From a checkpoint of a small image denoising model.
Model: arch unet, norm batchnorm.
Data: trained on regions of photos with short descriptions (Visual Genome), 203450 training examples, 8.1 epochs.
Rows from block 7, named by matrix and row number. Rows with one number belong to one channel. Each number is 128 + 24 x the weight over its row's rms, rounded and kept within 0 to 255. All counts start at 0. Numbers have three digits each. After the name is the row's rms in percent of the matrix's.
# convs0: first 3x3 conv (model.mid.1.convs.0.weight, 192x192x3x3), inputs 96-107, a 3x3 kernel for each
# convs1: second 3x3 conv (model.mid.1.convs.1.weight, 192x192x3x3, transposed), outputs 96-107, a 3x3 kernel for each
convs0.7 106:142138106105086124119099100171161140113114115142134092139157131141156123151144166112086096132103130135126149068071104097077098121111126158132132118135129124104100148131105146137112154151171158127127141124165146140153102110123130130124150142166189190161154150149121115147141145105106136102080118108082110121125134125149153113
convs0.8 100:129116138122140160125159124142135126136145140179111148146127128118101096125124132132133105145143072116122138155108112116131138129151157104152160095140155156127128098087136125165122125139125075148095146125104128096072119102091137103131102128117147090133111129128144148139136162130132146109168125151096130120139119138138146125
convs0.9 058:105120123103124129135122113108116122135123112125125093109106099117165159130189124098134124124155161144195126096142150146153120118121118177149119144106101109097135120131112103135152113153106129098122110127139105138135147141136106115139155133152127140110099136137120137114106139133137149139147148118133153147174119140173153126
convs0.10 104:110137152088128140143112172139086111143144136124154186149133191091101159135125148113118109151158105161173135122110086165106106157142123149117108152128169119128121154152131133147126124137148122082136153142081144157145112104085126161153131155236131156155117103109143102121096104132078142115125130172157155140147137138131125134
convs0.11 123:131107098118096104087076112157116122125112115095159156152118105119146137173187183116137115096125157163159188135121138114089125156135128147128115138134121113128147195210184155124135148087086139109140082128141122160130117111154140150165120138143129117133179168153135130148107104103143112108110123145108145149176147105114059069
convs0.12 093:152112112109155144128110144098141141145098136132166129099144140133126136108110148126134116132142105154088115140134134115175124114121133143089098153124120086149143116133147138119118157123159126108080142156140132188110132148115129164136105076111134120142145089133146110148137123147136159119130134113133135116133135149094114143
convs0.13 041:106129112100121158107141126123096129126151104114137100134089089133153145146181154122120131113148152150189119149130156125160134119114134209153135138106105134079125116127141127119125108142140141090105110126152097148145130136139095127130129181116131118121119121159131154123127140107117163150139135137128126131163160143146134125
convs0.75 069:108167124138142114116141131105125166102130094098131128083137107120094107143167126084129154108149107132181119157112130123131124144113163151138071175129141129107146129132145105099111119125123120128110118120137082131163127111174157135145148132143113148116142130121106122144157110125151111116173167133174162113130113136168121119
convs0.76 106:119127124100115160110095113094133113138143152125137112145157142150154087114138100143129144122096147112126120121117134103136157126145128100147111134151129141132160141150176067137164127103109136142153100144141149152116119125102116116156137121127187105110107143151137133143146135156164157100076129138134168140160143082122119127
convs0.77 100:118143141077130071089134102127148126116105162125117122116084105124116151185126131149104113168148151114136131102146148131142102089108121175146157096127140130109114122152118142110107104116096172109128128138130105113121131140197136143112145092137100155133117122134129122126122143106154124144146159123084074098143119108159148130
convs0.78 052:102133128112153126139119119128112105139143099126130113107109105187172131136161132109154131139161124178179120110139136161133129125108123188118139104106112098125166121117140108125114139132134135126138107137149110129135123113143119145135117120119142107107129126126099154111135149111136167145128128110134163125153110135115126130
convs0.79 052:123134144121132114122133144131107126112126096136147121116117123089105164157177152122104133137135132136194147132140163109159119136088115116144141147100097084106097129120131124099140087153129126104087119111126124150173125128147110127099153138116135131097119115140119153111100117125131147151135156136121152113143160152156131129
convs0.80 066:139146128090136124131119079128113128128117171130144092087146085141118135151136150120136098107127131123139146090104129078132145147102130167106108137158112151126108122140090132107142102116132113134123146107149120116122153128114147146126098133150099127140134127146141136109113131115104165133091135143128182139115158141124178160
convs0.81 106:132157120116108139120130128137100135113104134118139118116131132118120113101157121090090111145104079102157133137108130093098101139115153100110142136136129178132132129122087135134107173201128156110128099123108148146138161183172149127150136129186081153182113142154152093097122173163142069138155096076102097157107150154162151153
convs0.82 047:110150115112139143105140130158095119163122094133151123118109124179135109151182140132147131121136098157172143162133119122114128125115126181132166127123149107109152109142157119128124103116134130141121126122157133139131112133146106130107117143155116119120141108115116146101153137114149156112131130131163144109146148167109116130
convs0.83 090:113128108123112140115130136139129077127134137150105102150156143161145128113121084150146155136183119118118149154119118122098149124103130132134118030072130159136160135137089114149144131126111121141127094121136125135134142134135128138116131141142121110125123168113123147103144175160137134117108140124143149163139126117125149132
convs0.84 063:146137157078126113134087121147115104124135109127118133115142059123130144126178143104139113082128105085173167128116121100148123165126136109144166115130096162119063136125082134108141108147161149124106126134125133118123145111127117139144121119136140117134104146144089115128086133116097150151115125157107167134113134141125153153
convs0.85 153:127124097079102159116120138157141112129110125102154114130146128118146099105103133137150132190126065123123127161137142132144140111150074119154121121141124157140118145131114120155107158107111170097140148104154147144151139132122153131139148122147113120157107092146130100159103103110130136107135123157120140129112076137069115102
convs0.86 063:100126124117147111130123133109113087125148087160128144087139150173183127138133146109133159132182136186126106134136110139115121112120123167089126081096111115151158119136141100150118144127131106150138121136148125128147116131145162145135106139115112135110131152112104128121130143144138169148122123099154150120160111143116134124
convs0.87 110:090107084128112138108147119163151119188097141157137136125114112139131105111163140147164139158140117114140158150144139071152186090082173127119128161091154138122154067100149041105218073048129120122149111098193137129127151084136146125108129110115104116135126125094140153124147139110181130083131179123112131126099133151088122115
convs0.88 113:121137149109121114102077104126126101136134104102095117119108107113162114117123086137134136121121114106106145134129148116132129109124122132151122084127123117095138128165154109115161102134162154135122133109135119133129132129146129102118141105112130141116159163139147125092094073096136100107141122092102110150176134124144154170
convs0.89 115:118145129154103124090112133171161178141103118117130102128118147128123124113164128143084118154108122170145096148153119136115132140100090071115120145137109152107122155120110099100133119149163162098127122117101089127105171183134118140164119130160081132157097111149115103139094119141163093120149106130081101135128099155125160160
convs0.90 107:118132147103111151097130110140128136180116122123130136167171121137143137139117094125137136173153130127099113129104082150104119149129160101105111116132149164146182128132149148128151089133196144121119120088138141153103123072113135140128123133153094158173163134134115117094126165151141128157160119103135175153134132142093118100
convs0.91 052:106151114138119134119113126141135078110128122132120078119118110112120139145116142118141114131136113156157118108134134134141136108157109151108164141127123160133124131165110126127146061127138107113115131139102104166182116157119142116118134136129125155135141107125124130150116144148139126138139132146121124123147129183162170123
convs0.92 060:151127143125110142114118121131127106114140115095107088153101107090118159133172141091109125117132137139173157123114155115166111122103115146139136144128103117092095126141128130112144065110154128121105124106123113162153142158142121106142133146157160155122091099131144137157132120108124122156147148133123104125137131180175144145
convs0.93 114:111125121111166156144169156101079093125124100128116097129168170139104087160090089118154154168171122129111136115165127098146127122121157155114184122112149108133089123120111187151102153150127143094125123106158086194131117147133097143115136138144129128085139127130151110105133134122131120135139156115144158170129095146112091122
convs0.94 118:098114154163113135116147116141121108112143138107133130161136127170148112199103118121124141119147121143116155138184169109107157116155198153120151103131188103104131190149161142121142109101130145081185143091184089146102076099125100125124113141150136125090176133142161159143165126113157163104159154122188184150148152133114106143
convs0.95 132:143173146161138121122152130131144115155109109119137109120134102139088121110092122100163111093085089138131097121105122154131177126126157119179113153163081130155133118128123181095138188126149136151119120087185147114095105150174144117176134147086104092161133119138116105127147101152147108124162110110127104107139102139135141116
convs0.96 057:102110120112151140142114105124120134146139137134122106110110125153194176118159122121137128149180153159178140120126138139111114155120131148147150097107110130100113113103106100109151134121097151117134094158144124117146104125129129132122124129140135130136133141132100152099127168134111149143130134116128178157144118132126123121
convs0.97 118:113175103084135119129122125120124159102106137114107125177137149121092114117102091107105121149100113157144134117123121155134128108160169176153147135142178139072107111064102141126081208192173127092124111100096116115086127104086141141120141169147159197165154149160083094123160158165129112110094112100127093109150163127177150174
convs0.98 078:099139129139147144134116119123122133090114145109116080133156070098074116152139152116130114122118118129155124130139125093166112138131118175120115148145121148142112155156142131108134117125118136152134157116132090088146109115117156127103128122122121144123128161145115121126133125108119156078093157136125158103146142120164161189
convs0.99 069:122133128128136160133135094150146129088113148138105087119119092143100119129137153107106123098125082119116130109109125106136137143113109142083143158117133147106110092136124131134129104140160112139115133099115127090106113139150147137128100149129123136136131134090142127130136147108084163143089131163120159108128163166136171166
convs0.100 140:123156136139145073149114091131170113108122143142166140111134135128151140149142115128130100127136160109127153130162147099184140148137119101110137099155129121149135154120155124118145116103105140124112088161129118138046113098099125167145132129077165129147157097138170156176165140103113128108163143100146118092096124109120101105
convs0.101 116:138131077139086093153131126184158120183117092133108120070125129135125142122139141114127116147124087143127104115139135142168155137112128161130121169122135117106134105121133109117172138111116118106103100088110134101094161134143143132113129118073132107102125157100111125149100109098121096118093100131109110108122157159117165158
convs0.102 137:092109130128149136133154129165115113123118146135130117120123101070110122141115144158168089103165107086117099172111174130158140130106139155115138121132144096133102176146127150141113119121083120131219127181146140096097143080118132139143119161124124111103152147170124128093130110115114104142118135120123150096166146138123142142
convs0.103 128:118153134148126108143102127148140159190130113182136133102116125120128143105126163140152139117144113139158139134128098128138161107144187137121134154113125158134146075105136037104210070041135135133142096103155136110175134118127165100124137135120101124110120156108118133120131140139141136102136127113121154107082136124092126139
convs0.104 105:106115124075086133119112123114120123109073107125110111122118156142122172167128149151147110154141118172110126199169125185161086126096108133123095119134132115149112100140138100139128090135134128155104151094094137133095138128128142087121146114143102141104060151133108108123111123140131124146142107119142090108098091117102128109
convs0.105 059:147095118082128123128117109107143110130135145106125115125117111164170158092135135127113120148138131134145145149103121137131135158115101164143158112124123140089093105120109120112152116129118110120136123132124133110150116131102123103123114122129131159130119126125120122126095180156095121167122129122122175140120151164134106123
convs0.106 100:121145145153130155140130142133140101143086106143125128117112143124125165135099143109155115161094091170085110136136147132150115107120106120105128138101150054166122139127128113107136175108116131121147105150130153177145105178106125147120088122121136110152114118121128114149141109133157132142143121160156136135118140132142100137
convs0.107 097:140119151124128124107112158131132115089130116081106106157141172088124103141139140136112118105160141141106122138159148128137135111132088178157120170097141171130142108101135129161119114122112107150130134100091089117129135096131093154146087121157101151148114133126136113120141132135128129105130160136155119167105115121137120113
convs0.108 109:114159120150101152124102115083169150153095116139131111126140140131143113145129154132176129125088163146124098134118118109145123083154142115144135165162105080111120127121147122116107163140144123072093103157150124188162111164128150140150137132119171104143110128149146160128138094129142138116131127127154126136155124164130139154
convs0.109 102:134121110145130201139140141132141152153118156122158163135134144128149095153126149134201145132125137127062159145130187140128119108077112129136158102148157113182139112187161115108150145079103135174146124143155132154085119124064123141149111100131103054081129133118159139152158158121161103139136117146133145162116139153102130137
convs0.110 101:125146097135134136123120125150133108115160121128139111104112116115114142116127139129126104095156088098159152160115138148179133141128115069176152113156106136121119145135114130111095111131151139104117148097124129104125111149092130148106109120117114108124124097108151101134137101170136077169164052148113163162115131157143139143
convs0.111 131:127144124098114101127138125160106122123134141114131123125089110086119167118142095158130134110119142126124142102140133169155116095122165068106127065156159119161127172159140129156162123115134125170192120180142162088127133148143142133096122121121146104105148100112137113163153085127114091112159123098138115116098127115126110121
convs0.112 091:106146124125150143136136129109117114110132130103095131102168163139128089082108117144124112102121118100085114117124106084140121154126129114138113154112123194211113160132148093152129103131119115098138149151089122151116144104100132120172113131147160146171120154139141105132106137118138131102070155138125157178117120110138130114
convs0.113 107:144129085144113108098137120172127124182117071128094153121103103107073114069122125108105097138157133121141122113140117118143167098161150154114111148124143131155138079105138058099194066107158102079132107086128071117148130098145113116137090135097140145115164131108135090142102130124131093108140075121079125098085124150066144105
convs0.114 079:148140143130148111145115144131166095121142129119094105153117130055139121127126127113143116094140142142159112131117135127114134123126142152132112147098123181121112144144143104142137097098118133088121117149080088139145131118111153126149145147125123146135176100133161117125156116118140112109165147154129115115113130133154150126
convs0.115 097:131148118137118114144127110113168145105150096171128172129159136137148105145132125135131134125178152179104090145105137120141140137074119180126125165115108139076123120116128137154103141145106106117106111110130142133179144152139164129155098151146119106131133185151128140138106146149135126133086133145127163141142137141128124114
convs0.116 110:168146198128126128153144124166159193140119154117109154070095123123137131124141123079132110140118125124120120121107121132124092112110128093130129111132112149113160102101112111129120132169158138095094158137151163162141195134182143146157128134179173168158139145128140120103100102065114152124114138117077092067099157129137143138
convs0.117 088:146138136140138125122124092141119112129148167138099103100118121078129128146105132117160105140143187161175102117121109127098135094161141121117162158112080129129142119131119112129105098119130157100132120171126101171144063181118130104142137129148134141126149097140159116132140107137148103130178145132118111148138113112136108125
convs0.118 108:157149171111136163149173200154138140143149114109139128139109101146108105125094105124114099129104109122124122148132136136128120140121111138147150150159173130113153056121144060131141140119141131092117170122105113096112152145124122137135115143170141148107162120137199158130145103125130132135150124144142107072165134110143144097
convs0.119 119:104115116108130126132119095123126127153108157112128127158149123117124113108108118120160098130111123119113126111123144135153133125121141118178106197154090105151135107123136137106164140114087106109167129101154132131130131137156117135142122113127099126148144095122188117127135132165121097118123136131112124121128140098125117123
convs0.120 060:119132119128147143172103133125137095114139118146115145130118147157160131146133146122145135114185162177120102122132150131081123137109112152098126082087085113151165092130105077139123141126128108122154137148142137109147147120155156129128115146135136120130109148135110131102146155159118150132102113128138175156138118146125122120
convs0.121 113:121163091152113116137100143131106098091148073140146111148106154148133087148134151143132127152109131102142098149118146111101149138114098135184125108125119136161120108131181129139107153135116114154148129160126138103090134133118127111108106126123160133119129120151116122132143134116144127104128102189122129167139148152140147134
convs0.122 100:107131115087117113108114157143146156132127137129093101111152150140119108100145193137137182154137080123128178171117150109146117140115094117127119096144147156137125126172138175153154125150120107129130102135168106114137137114133118101144156130092170110117136175114116132151143153134118137134075171173149101132142113135116134167
convs0.123 119:101138095123127115090108130091099124109092124096097106162148194171140131137079080149129157142109154136145138132097140140139162103154135142118120164157133136120136087060113117120088205187159111133136102117158124125115087091083131111121165167180161153110132113119082097128162160149164118124103129104104119125163142121151163135
convs0.124 132:130134160116137201128116162147162172148127189148141151108070116136078141150097135137118124144158113131107105134129109169153112180139135145138124136123136125156132087113138125097115110136131123113138131109098111119101189136155130154153125148167091142131089109137147121084154114140096116165120126126120129112163167104118112106
convs0.125 127:159134110092123106114079106138121117073104119116075151157117119155108111149120108128103158122118141136148131124106118102130163131144112148195130157116129124107100061080121139124104175132161106091157161111126184117120136101158147137104165148153144096124126122121107083131145113117145126108128085121103082114121104122115172164
convs0.126 119:088124140100126110126149119137134170130107158120109159121130154144110123081120135115126131180080094130122110166124081141114102172138116096142140122130127145124142150123135138155133158164170132152129114130124169161148187136108172123146179134150107143189095138131110084160107152162126121140142097133155161157128160120174170154
convs0.127 070:122121127119138136133116124108144110111137128131108109129143143137165138108130141120122144136199154172128108119126150126115105104104128189102139116101106121138143120129120110135118148154124116083151098150133123114123126095141142144135092158119135150091155161141128141096120172137125149130089129114139158149153131137117114132
convs0.128 062:136111126106107145132128138131121123129133145117129116118122124145147168104134132121121128134129174138150170133104142140143123135099094132151142129106098117106073114101105121102129118142112119143125131115136130099150129125110120115137109138126160122126112127138112148129080155136108124175143128119108169153126148146128124138
convs1.7 126:137142172130138127125099081149149135147154133129118070134148113142141135119105123147121137125123146131168158136108131109126152148154189134137147148151153135135132093096097122125112143157144122141175121138156142160162162149130140163126126161143145181166149145117101091040106106099114114088112101072101082098117108116158136169
convs1.8 087:128113137108154151122152160117163110141117128159121102130128140149119132154105117090136113176067129146164123135129106106125132146108126085115125095131130120116126125158152098134139112163142142164124123122086119099149152101120117139117087109115104118130116128133087117134166152135143130153100117126118178122139160145138155132
convs1.9 096:138084155119144126113129163156117111107119123116168137129108155159115075122095125119105090096124158099156148128158163124123145137162136122141161114127102131134146114109124130143126118130125100103148121127092111101098129149169109141118142133111170109091103096115114093099145125115136135121173098123148096127128117129102118132
convs1.10 104:116138125156140132108089133137122136116138170144130114143147156102128147120123138111128087162161141159122130148121150139090123154142119164103136137117085139175137142106134153129106116110115117101144134102066112131079082106141129109173142140154181184165124135162139102145085144121088114141100106154120130117159133121124112120
convs1.11 171:125123131077103106073067061143146144153159156149146139129123120157169133163167146106109118100125161152165181144152153127133151150127138113118132115136134141150123201178146130122110102098104140138134129137139129120131135132133104117117121117111069069101118105114118116118087082098112119126137140140155134103124098099090091115
convs1.12 090:129102154131127125084145124154137120171159105183089128122109138143113144090157137099106098124155035117146142123126167108114136115133142144124155142131151125142103142128145105125115142135142147155124140108161123116087085145131104099142116116155113119131099105132130152132111097120135134116093167132126134131129130146106136112
convs1.13 080:110144110142158162136148168108114118091112180094145131088120098123114114142097137113054101103104138167178135161113132135122137148128117142166142128105125116121120131120128124117145135158118145174147111150156048102117140126109122122168159174124106060092110107130127113105128100112108123106124132117100136113113101114109151116
convs1.75 084:126110133170089143139112109130077145154136148122165163146126118134118122132107139152089112156101177129163170120183141079168100125122124131129115125109118099153140148116097116151174146111128102117150122148139125069111106147090139131148089140113131075102153106072137113122126127128154155085159130184134104155132120166121137103
convs1.76 096:094132177083118126109117120104132153096137146115143134117080077147115102137102103206186110175120134128166157178139110123129120139161158107133107106136122125144150135172159093117117091117159076110123098152174147157180182171166087095157130155143084129113103100119121122087138133136145132099160123098163189163133115112102084104
convs1.77 099:106116141134091156079090106147129139100139109104133143133117120143150129139165159132101158152109153145167158109137114128113137135128111157119115117134138088107077114146144145132134124113115090163179121121124160135121091160164141123127079140104083084145110135111107118136150109089138121140140137156140139145118116139114165100
convs1.78 089:123124114122083142144162175132110132103099124119167107134128144096109123113105095137115153105045086157142165131150138113135116164148174170138119157117159100136119133122116131111108123167166103126115119184166080137136142084102122098150192139151160101117085097113170083148164124164132104111170099077123127137106116130126092142
convs1.79 091:129174127130162159146126133094117123130127161135160116132105118102138122095095101105082106105124169151179150160126142142124131162169128141166115128113135089117101115085091107149138116153138142167162146138106083091133116183086155138182139143142089052093135123104106122136102116114111096104118130128085100114149142161129125161
convs1.80 080:145114142155100132137136133111169138117188129100161147116103168115156127066140111070099199168168138162143094181150143151120132132119142124113122098126123125165111087077119145120130109132109103117143118135063138126136143105087134105159165138098107137079110109124129088107146107108107109151138100141102133122098139163099155144
convs1.81 092:150136168110151099097145101139149168116148142141100100160096119140117147087128132143089116096129147116114127122145139138116099154151116124110114146105092173155112136064091154108133123146128072123129153107124127158139135163180126115081166127103137142189100146143116084115190165128080145153097086133120122138137138121114142119
convs1.82 088:112135140138114161127136145101144133117101124134139129133134158091139124140150116076091146132119094131168116126149141175119137101145134164169107144139127116109120122140122103146137146163145137192130130113167056088130100103114171144122113133139107107176131094080111111116113103153152137106137139087070118104108098161124121134
convs1.83 096:182105141121124118137117133114102136120127089124090095118137130107119162122131111152123139118097106081077054109134147138139132143163124129117157116149124143132137119124158159157144125149136126088113129135108137164198138135178141131096118115111154133148135126097101060104122146104131092114131134123158116124132160135089127151
convs1.84 081:120120100133109167149126150069138111163141103134137125123119132069151110106108134085095141134141128223118098163121153156126118161136144154133125117128119134092126092117158130120136157135158123142124161133119052149095175143116134149155144156117095101121102102144084115163118101134121066146135115145128158138124152145104137150
convs1.85 086:110122126111144163076093113092125099148119091123133114132130176122115168173144172113109124148107124113113112162135143121103109126076147139094082136108081130100115161185156113170190140133165173163128135153145157145176134102102106134135133132101100113132105123134122123137110152148113118139115141136144188157148143138109153142
convs1.86 093:156140121130115119142136162147107120123070109113133165124126162131158134126090089155128118105080049133104184161136134134150136141159146118153142163130115114114119146136113131119107123132169114135124095160178134124132124121116103115093131176155136114134101126105103112120148137123132146114129102083162146113103132118133097149
convs1.87 120:119100107106123117137117096154120120149142079162127097123109118100105098142112096145150124149130120139116104128169162122173196092156127117142153127146158139147152072155141089117144059084139136157158114170175117153189088122090107135081141134074142105087174133058161127079118109089166116103150125084129109131122124183102114193
convs1.88 131:137151155138144115121115106082125125118125113075102111124109087115101100114116123165119130118126106150142150117121139108151142129139129112136123107115117112103092113134160128126125120126140131137162149145139146131143120148132118120122114113108110115084106102098076094079117126105140122144139148141139149174137132145143135137
convs1.89 103:117146126124119107141151115149157179135141104080127107096112093122145135105166175187106097090098164066120116109141141113061095127094105157130122147107153109102127124107125129083173164120116147126156146113142156138117135137131140112081126109114117183147119138128059111149128147088123148101128145104134117104136128101151114120
convs1.90 105:115150188107117164117091121171144116142125118151152153158131086123094137131130121157159134112104076149142119101121130127138080147158134113118096151146135145151174117133216074118142106127152111084105133142132119137131118111163139095096146148138139111117108117120139114115132163135133104134143136108126132169098087133148111113
convs1.91 082:170136115125107142131137150108117129131125129188136145123094123104106132127100140104137087188136161127174128136172171101184160102175169118104153125119127117122108092125148134136106145147145094123146066127115085118126155123167148137135148118149133083081106155106110098105143163125123115118114147127112143168149136162087134134
convs1.92 081:112134114127149124119144154135088145120128152157131129112139147131122120121140128082090075102139183159157122167133136157149148109110102150113117091116096136114135137133132112148154129149115128095144115124122076086143097116123129153184149092099119099081083133144128119153126154110133115111136103074136112116121132147119118136
convs1.93 093:129115121154140126141159147135099110128121114146096109163144146172139160168119127163115149142151116093106123096114139121116136100127154076108117100130126085107118136114154174113133149149168132082150096102120153170112087110088136133105111137091126141112149156139149157156142146122148143144154147094149088113190134083183151148
convs1.94 110:137141133141148116100109126127109108119121148125177152133128078150116078144147106140139147160149134093152131099133200106136168117116140116119129099121132114155164158157141136158118162113092143162188133165169142146172137116141129162146120142130119128100140137121121161136156129117188157109164147087168152159178134139178138108
convs1.95 089:139149138129108094176126139112141110138130127076100108136141107161154154122124140129129106171117087110098130139094149095084104132104163133121105120101121128133116150084130141129109140132138149136135142099143156161109177174152092129159155164143165175132167163131128156130198171171137143101172164112134117103136149123188180125
convs1.96 084:138126119133102145136129141141146108084145100081141147107126143109141150091105133148148130073102128135118112102132109138144137202140145138125141154148133132122117125137152102093105118096143109130143164153133177149156165130122109102115189163134134118107111094140075073146142156150090072143156101113149121122102146146126113159
convs1.97 134:133156146138140134136149133144135117125127129100093084139125114140099133099073090129130137123125129136128119121095123140119114154167158121123113128141124120141154115072100145094107189170152115090142114130115164129153122132125146134137140156151148196162131166162106092087118131139117090125099065057125116127119117113166135134
convs1.98 081:135107151138151147111150104095147111138161150150127139105115153130113118111125132110107140180165131134164112168162138187142107125110133113091127094109133119154095125107140170147150135123117082153185143157124147120130173142140175173125092125112115066095130093153138110116160130061097125112161089121106161131144110166132112117
convs1.99 080:143155142072131165125138132128170134148144146111126146146138144129171150151124110078105126135127089158161130171122088145097123133113113158092094125120142129135073114112120141126148098144170149148138086113083101159118117078127183148100104111145063162154128127118126110165077124154152117119140132127110141097169154116133148141
convs1.100 091:152152073159115103125090145127101099143086098172129123143125121138144137127159147098129181107117161099105149105121133087159143081149128096101123116123133101118143141145108115128131090099106151125127138112146164137124153168105089120113116128122150127142163131097162154160146106131154131138118166116168166141146129155149129149
convs1.101 150:125109103124123091130113099178155140164150069172141067105122144093136161092128150125100118139100116106144144143131115107115126124146117149146125169140128155144128102121111067111121083120162113135108147125135153127124154110100142120071128111085140114132187128092155118075141146144137136129106111114107101123107114158110135192
convs1.102 095:132130125151149135134113127121126064117120112139100088152160117121141120158117164156139152128151141158083104132124160115121131121102145144111114148095116116105110152158127146129136140128173132118170124116123118120157164136130154130173104127122127106085119149111162136114125137127089151160159131137151165153139165114110192171
convs1.103 171:135126105122137103093115103145121090155126069164178131128128103108095091125116116117135142131138142138134154106145171102141186129134144136145132146156142124137153059117138040102160067114132118151167133163175129134145121111076124106091145124109163110062170107049141144105152120110154127119125115131111129162100133194103124165
convs1.104 104:088066100074089140077109116119135156101102142127128162123095128113105091107115113157176132152120149136110123160132147168131142139116111134148134126138114150113148086115091139160126133127125125107143160137118111123126140107161140126151142124148111113140067074144108117171112145114108125120105144133111102151118145176123141119
convs1.105 079:183150099117180131138119146147135125111135090111116117108141155100157137083102123071094143048112166200159125146119105153107125139124145167088142126135118091136124133117125119090091170145125172125120169158145139143135124115146154122126193160162131149129098155139104118142124156118079116137112065153151126105142165165129170171
convs1.106 084:139123165114150137108148158133128093155124099172120124115138165141138127122138148156180098131153109124180118132100162130103162132112135129107153159152108130150145120135120133064135135133096130108127148133156132134096146124151093126171105106167125136088139155103091157116089161125111153110137151122158150135136129163122124108
convs1.107 082:074125145104117121134132185118146104090107153179144118092136139145111165109142169180132117181176153113092106152157145146124123120130139078093095106112087135123117105132099172135133120139133071090148125131070158162145104121185093135129130068142131109124132104142126120174158138172153113147162159162137135185158161138103133118
convs1.108 088:161117100124112124121119121142151122138117105141126128107100164164106126132152135120113101139178070137127146108118168131114138115109204127123137152081140166150116092121113122086101149151142145107145128126196137140100179155106129085151078121134134156071181128132116136091120147095118099148115155107138121171126106146128182125
convs1.109 105:109070111100131140112141175144112110153149110142135137145121137130110105138131131154150131156154080133116135133179127144137164108117163103104150127111150138121153106167125096145143082096121150155104110130159104102084112108129095114126084103122095056076112144066173145158127130131112154119126139141158172147138115151093128129
convs1.110 091:142135122106141136150133141112128105125153131161112116140156139112139146116220131065130116116114135159071093141116115176115116156103146163119134122112150129134120140123162132130128153135109145107107169132098115151090106133130151120110198095160066159121095158139094168156140164130079144125067143116128138094173163121173131145
convs1.111 091:128088125168084126115174099169160133165147092176105066126132141109107133113156170089130121085178151145116048134136137103189146126095164107106113110128111120136149141132127157143132101103094153153129148146131102110156095095167143146095117132121140137105150150108150149074148095128103095104105154097145143118125135148149086113
convs1.112 090:140128163152166142109126124129135154157130113157143116129121150145130156141117171216165167115125133089117121174149118123151123152117149091092086128145097161152149162147178154110147108121115103095063126121109160105138167177143061127113127119144072130147135152150114120132119092153115156143125129146139167175137135146112117106
convs1.113 114:133151099128146137119140100156147152155139102191170111114138100089119098125110092146151146113086137118148149097106171096135154120163180118101118143119143128141138082099123066081131053112137091121172120128178118149171114129123118118075130127114170147126167129090181156092151146097107126119151089104123130128062119164105111184
convs1.114 083:131089116144119117094128140084128148128132161132133108120108124134108155151157144169113088165168153142135151139175140093122149133098121113123178134109118128107130104107127140157144125091144090118161105096075126140125134181146112119130126090081156099077141103112132115110132135128168120101111150124131079128142129137126087089
convs1.115 097:124107129138104115154113124145107134129130149117124161100099170124152174140114156139161109140071099113181150158163152111130109116163129127130100151099111100131129123130132123117103116113128132092127099218144146097141157124106081101120128155139120130109125082149141136124130093106108168124173113103140171154143121136126134165
convs1.116 131:172174196158129146136128142177177176140142168164128158126089066158127086177145105074082106104138111117141150106122140113122124124146140127126134118088122115103103062090079111131134120142121118115105116121136132156139152135180117118133115091135195184177163143136140104147138129138106105140087099133077093107133134145149189177
convs1.117 086:108121138132171127126153103129117124142085140135152099149131084134140098131150142167122084103158121098123168108137199140094120145110135122139148135135094134144091108147094173149119120115092114119157132080139127167084116159132108131168152104130155120103109123135141128133127171084123159111146140127119118136137146107137168108
convs1.118 126:150158187146151199184174202128129140143132136154135131142151133141152114146115100104113092143120113119113098099108101110121109139134133131150130137106138150113124081115119120131144104133127144135116133118112104114105137147154142137133139104137197191187165155147185143190122146162125141142147129136130124141147154149144166153
convs1.119 088:109098131149095130098162124114156154097164119118143116116159134158148155149144129138101135118144136087112134180162131126157123139128170089081113112121076150116122135084113136139123112097128133126131120115141140163122135147148124131147085123124161160109151144135103171145099156128159134166128180115133154159180132168116126170
convs1.120 087:173124093123118117156149143133117134124094133111119163116128121140116159119122125147129144090070128098080142160139119149128105171146172140123149132176113100135113139123113091117112117138100155146133133179152121106119142138114099104128146156155135159121099077137089087122129171133130053139179132078158144101114117117119118147
convs1.121 094:149164138139128120129137093116134124154126131128126126099169134152160130153150154172116103175121126133117144190134152123115158113132130121105134110096123134126107185177141148154155098123143153158123101108125141136117154141100141145151113109121071132104124127141123152109097121095097169102107147097210158089137147095091101128
convs1.122 097:130116091122121099153104133140151151131154104132110110119110161127143165135106121123168149166139094110054097140166119143111122100113157155143133164131133125130108125144123190128096128106113145150129085078115135161152119137149143123135107142139107103141132132109123097125132114128105103106135137101127133104147119120128130114
convs1.123 115:103126137137144120124148134117139112094093095108096091145156124150106083123080085162136147116115150141106126120092108098098137129134157116151140127134141133133157150117061163129126147164163123077146135136154118127137153139117138136128139141148100184135099115123127106106132175166148144102147109098180161129160148136147143133
convs1.124 162:141156187093123190108137161160160172092134186113136161140131104172162127134137106124105100135132120142109119132124131143126113144136131130126144105125140095124097118103108146120117142141116144104114143100067157134124133157193086127171100111144133157159101159194120126174123119138113141173137141154124098101146125086158146120
convs1.125 109:118129114086115125123137132099142079127133131100103087110122125129142090153116101155130142136131141132154171133082108104114133119135165125133116135102140142097102096098083108130131121190175101116141125122129151146144165162121140162137130139145131162133141116116106116087142137124132137104153142092128108121121105112175180144
convs1.126 127:107122162084131133105146163133131140108129138109075115140146132117129130086078105143115117158124117140109125145127124156112122169172143128092110131119120137161171145132136119126150165153148124115113152153146155138140162135134123106116151153161089108155081120146096099138123130125086101124079077099132130139145138137134160139
convs1.127 081:136149118129140145125127130148164152119099115114130108103119144127163163129112132155114097128088143105116131136094145121136120165169162165133142148123121141121078142107114144080119117148153132109105110162094162146165146140138108107141146166127133111129099096126111061091120125143116114119178133122133154134158106109102104152
convs1.128 079:139135112076140146157158148164125139109170085093139116147128153128144154095108149102137129061118139119132136128115094180116110125118126145129130116161124106148110125105129073129130178115183125116123159149101113147116127109132131072152162173144089129138085096133072147150095150109119094142132069137155138097130161098106154144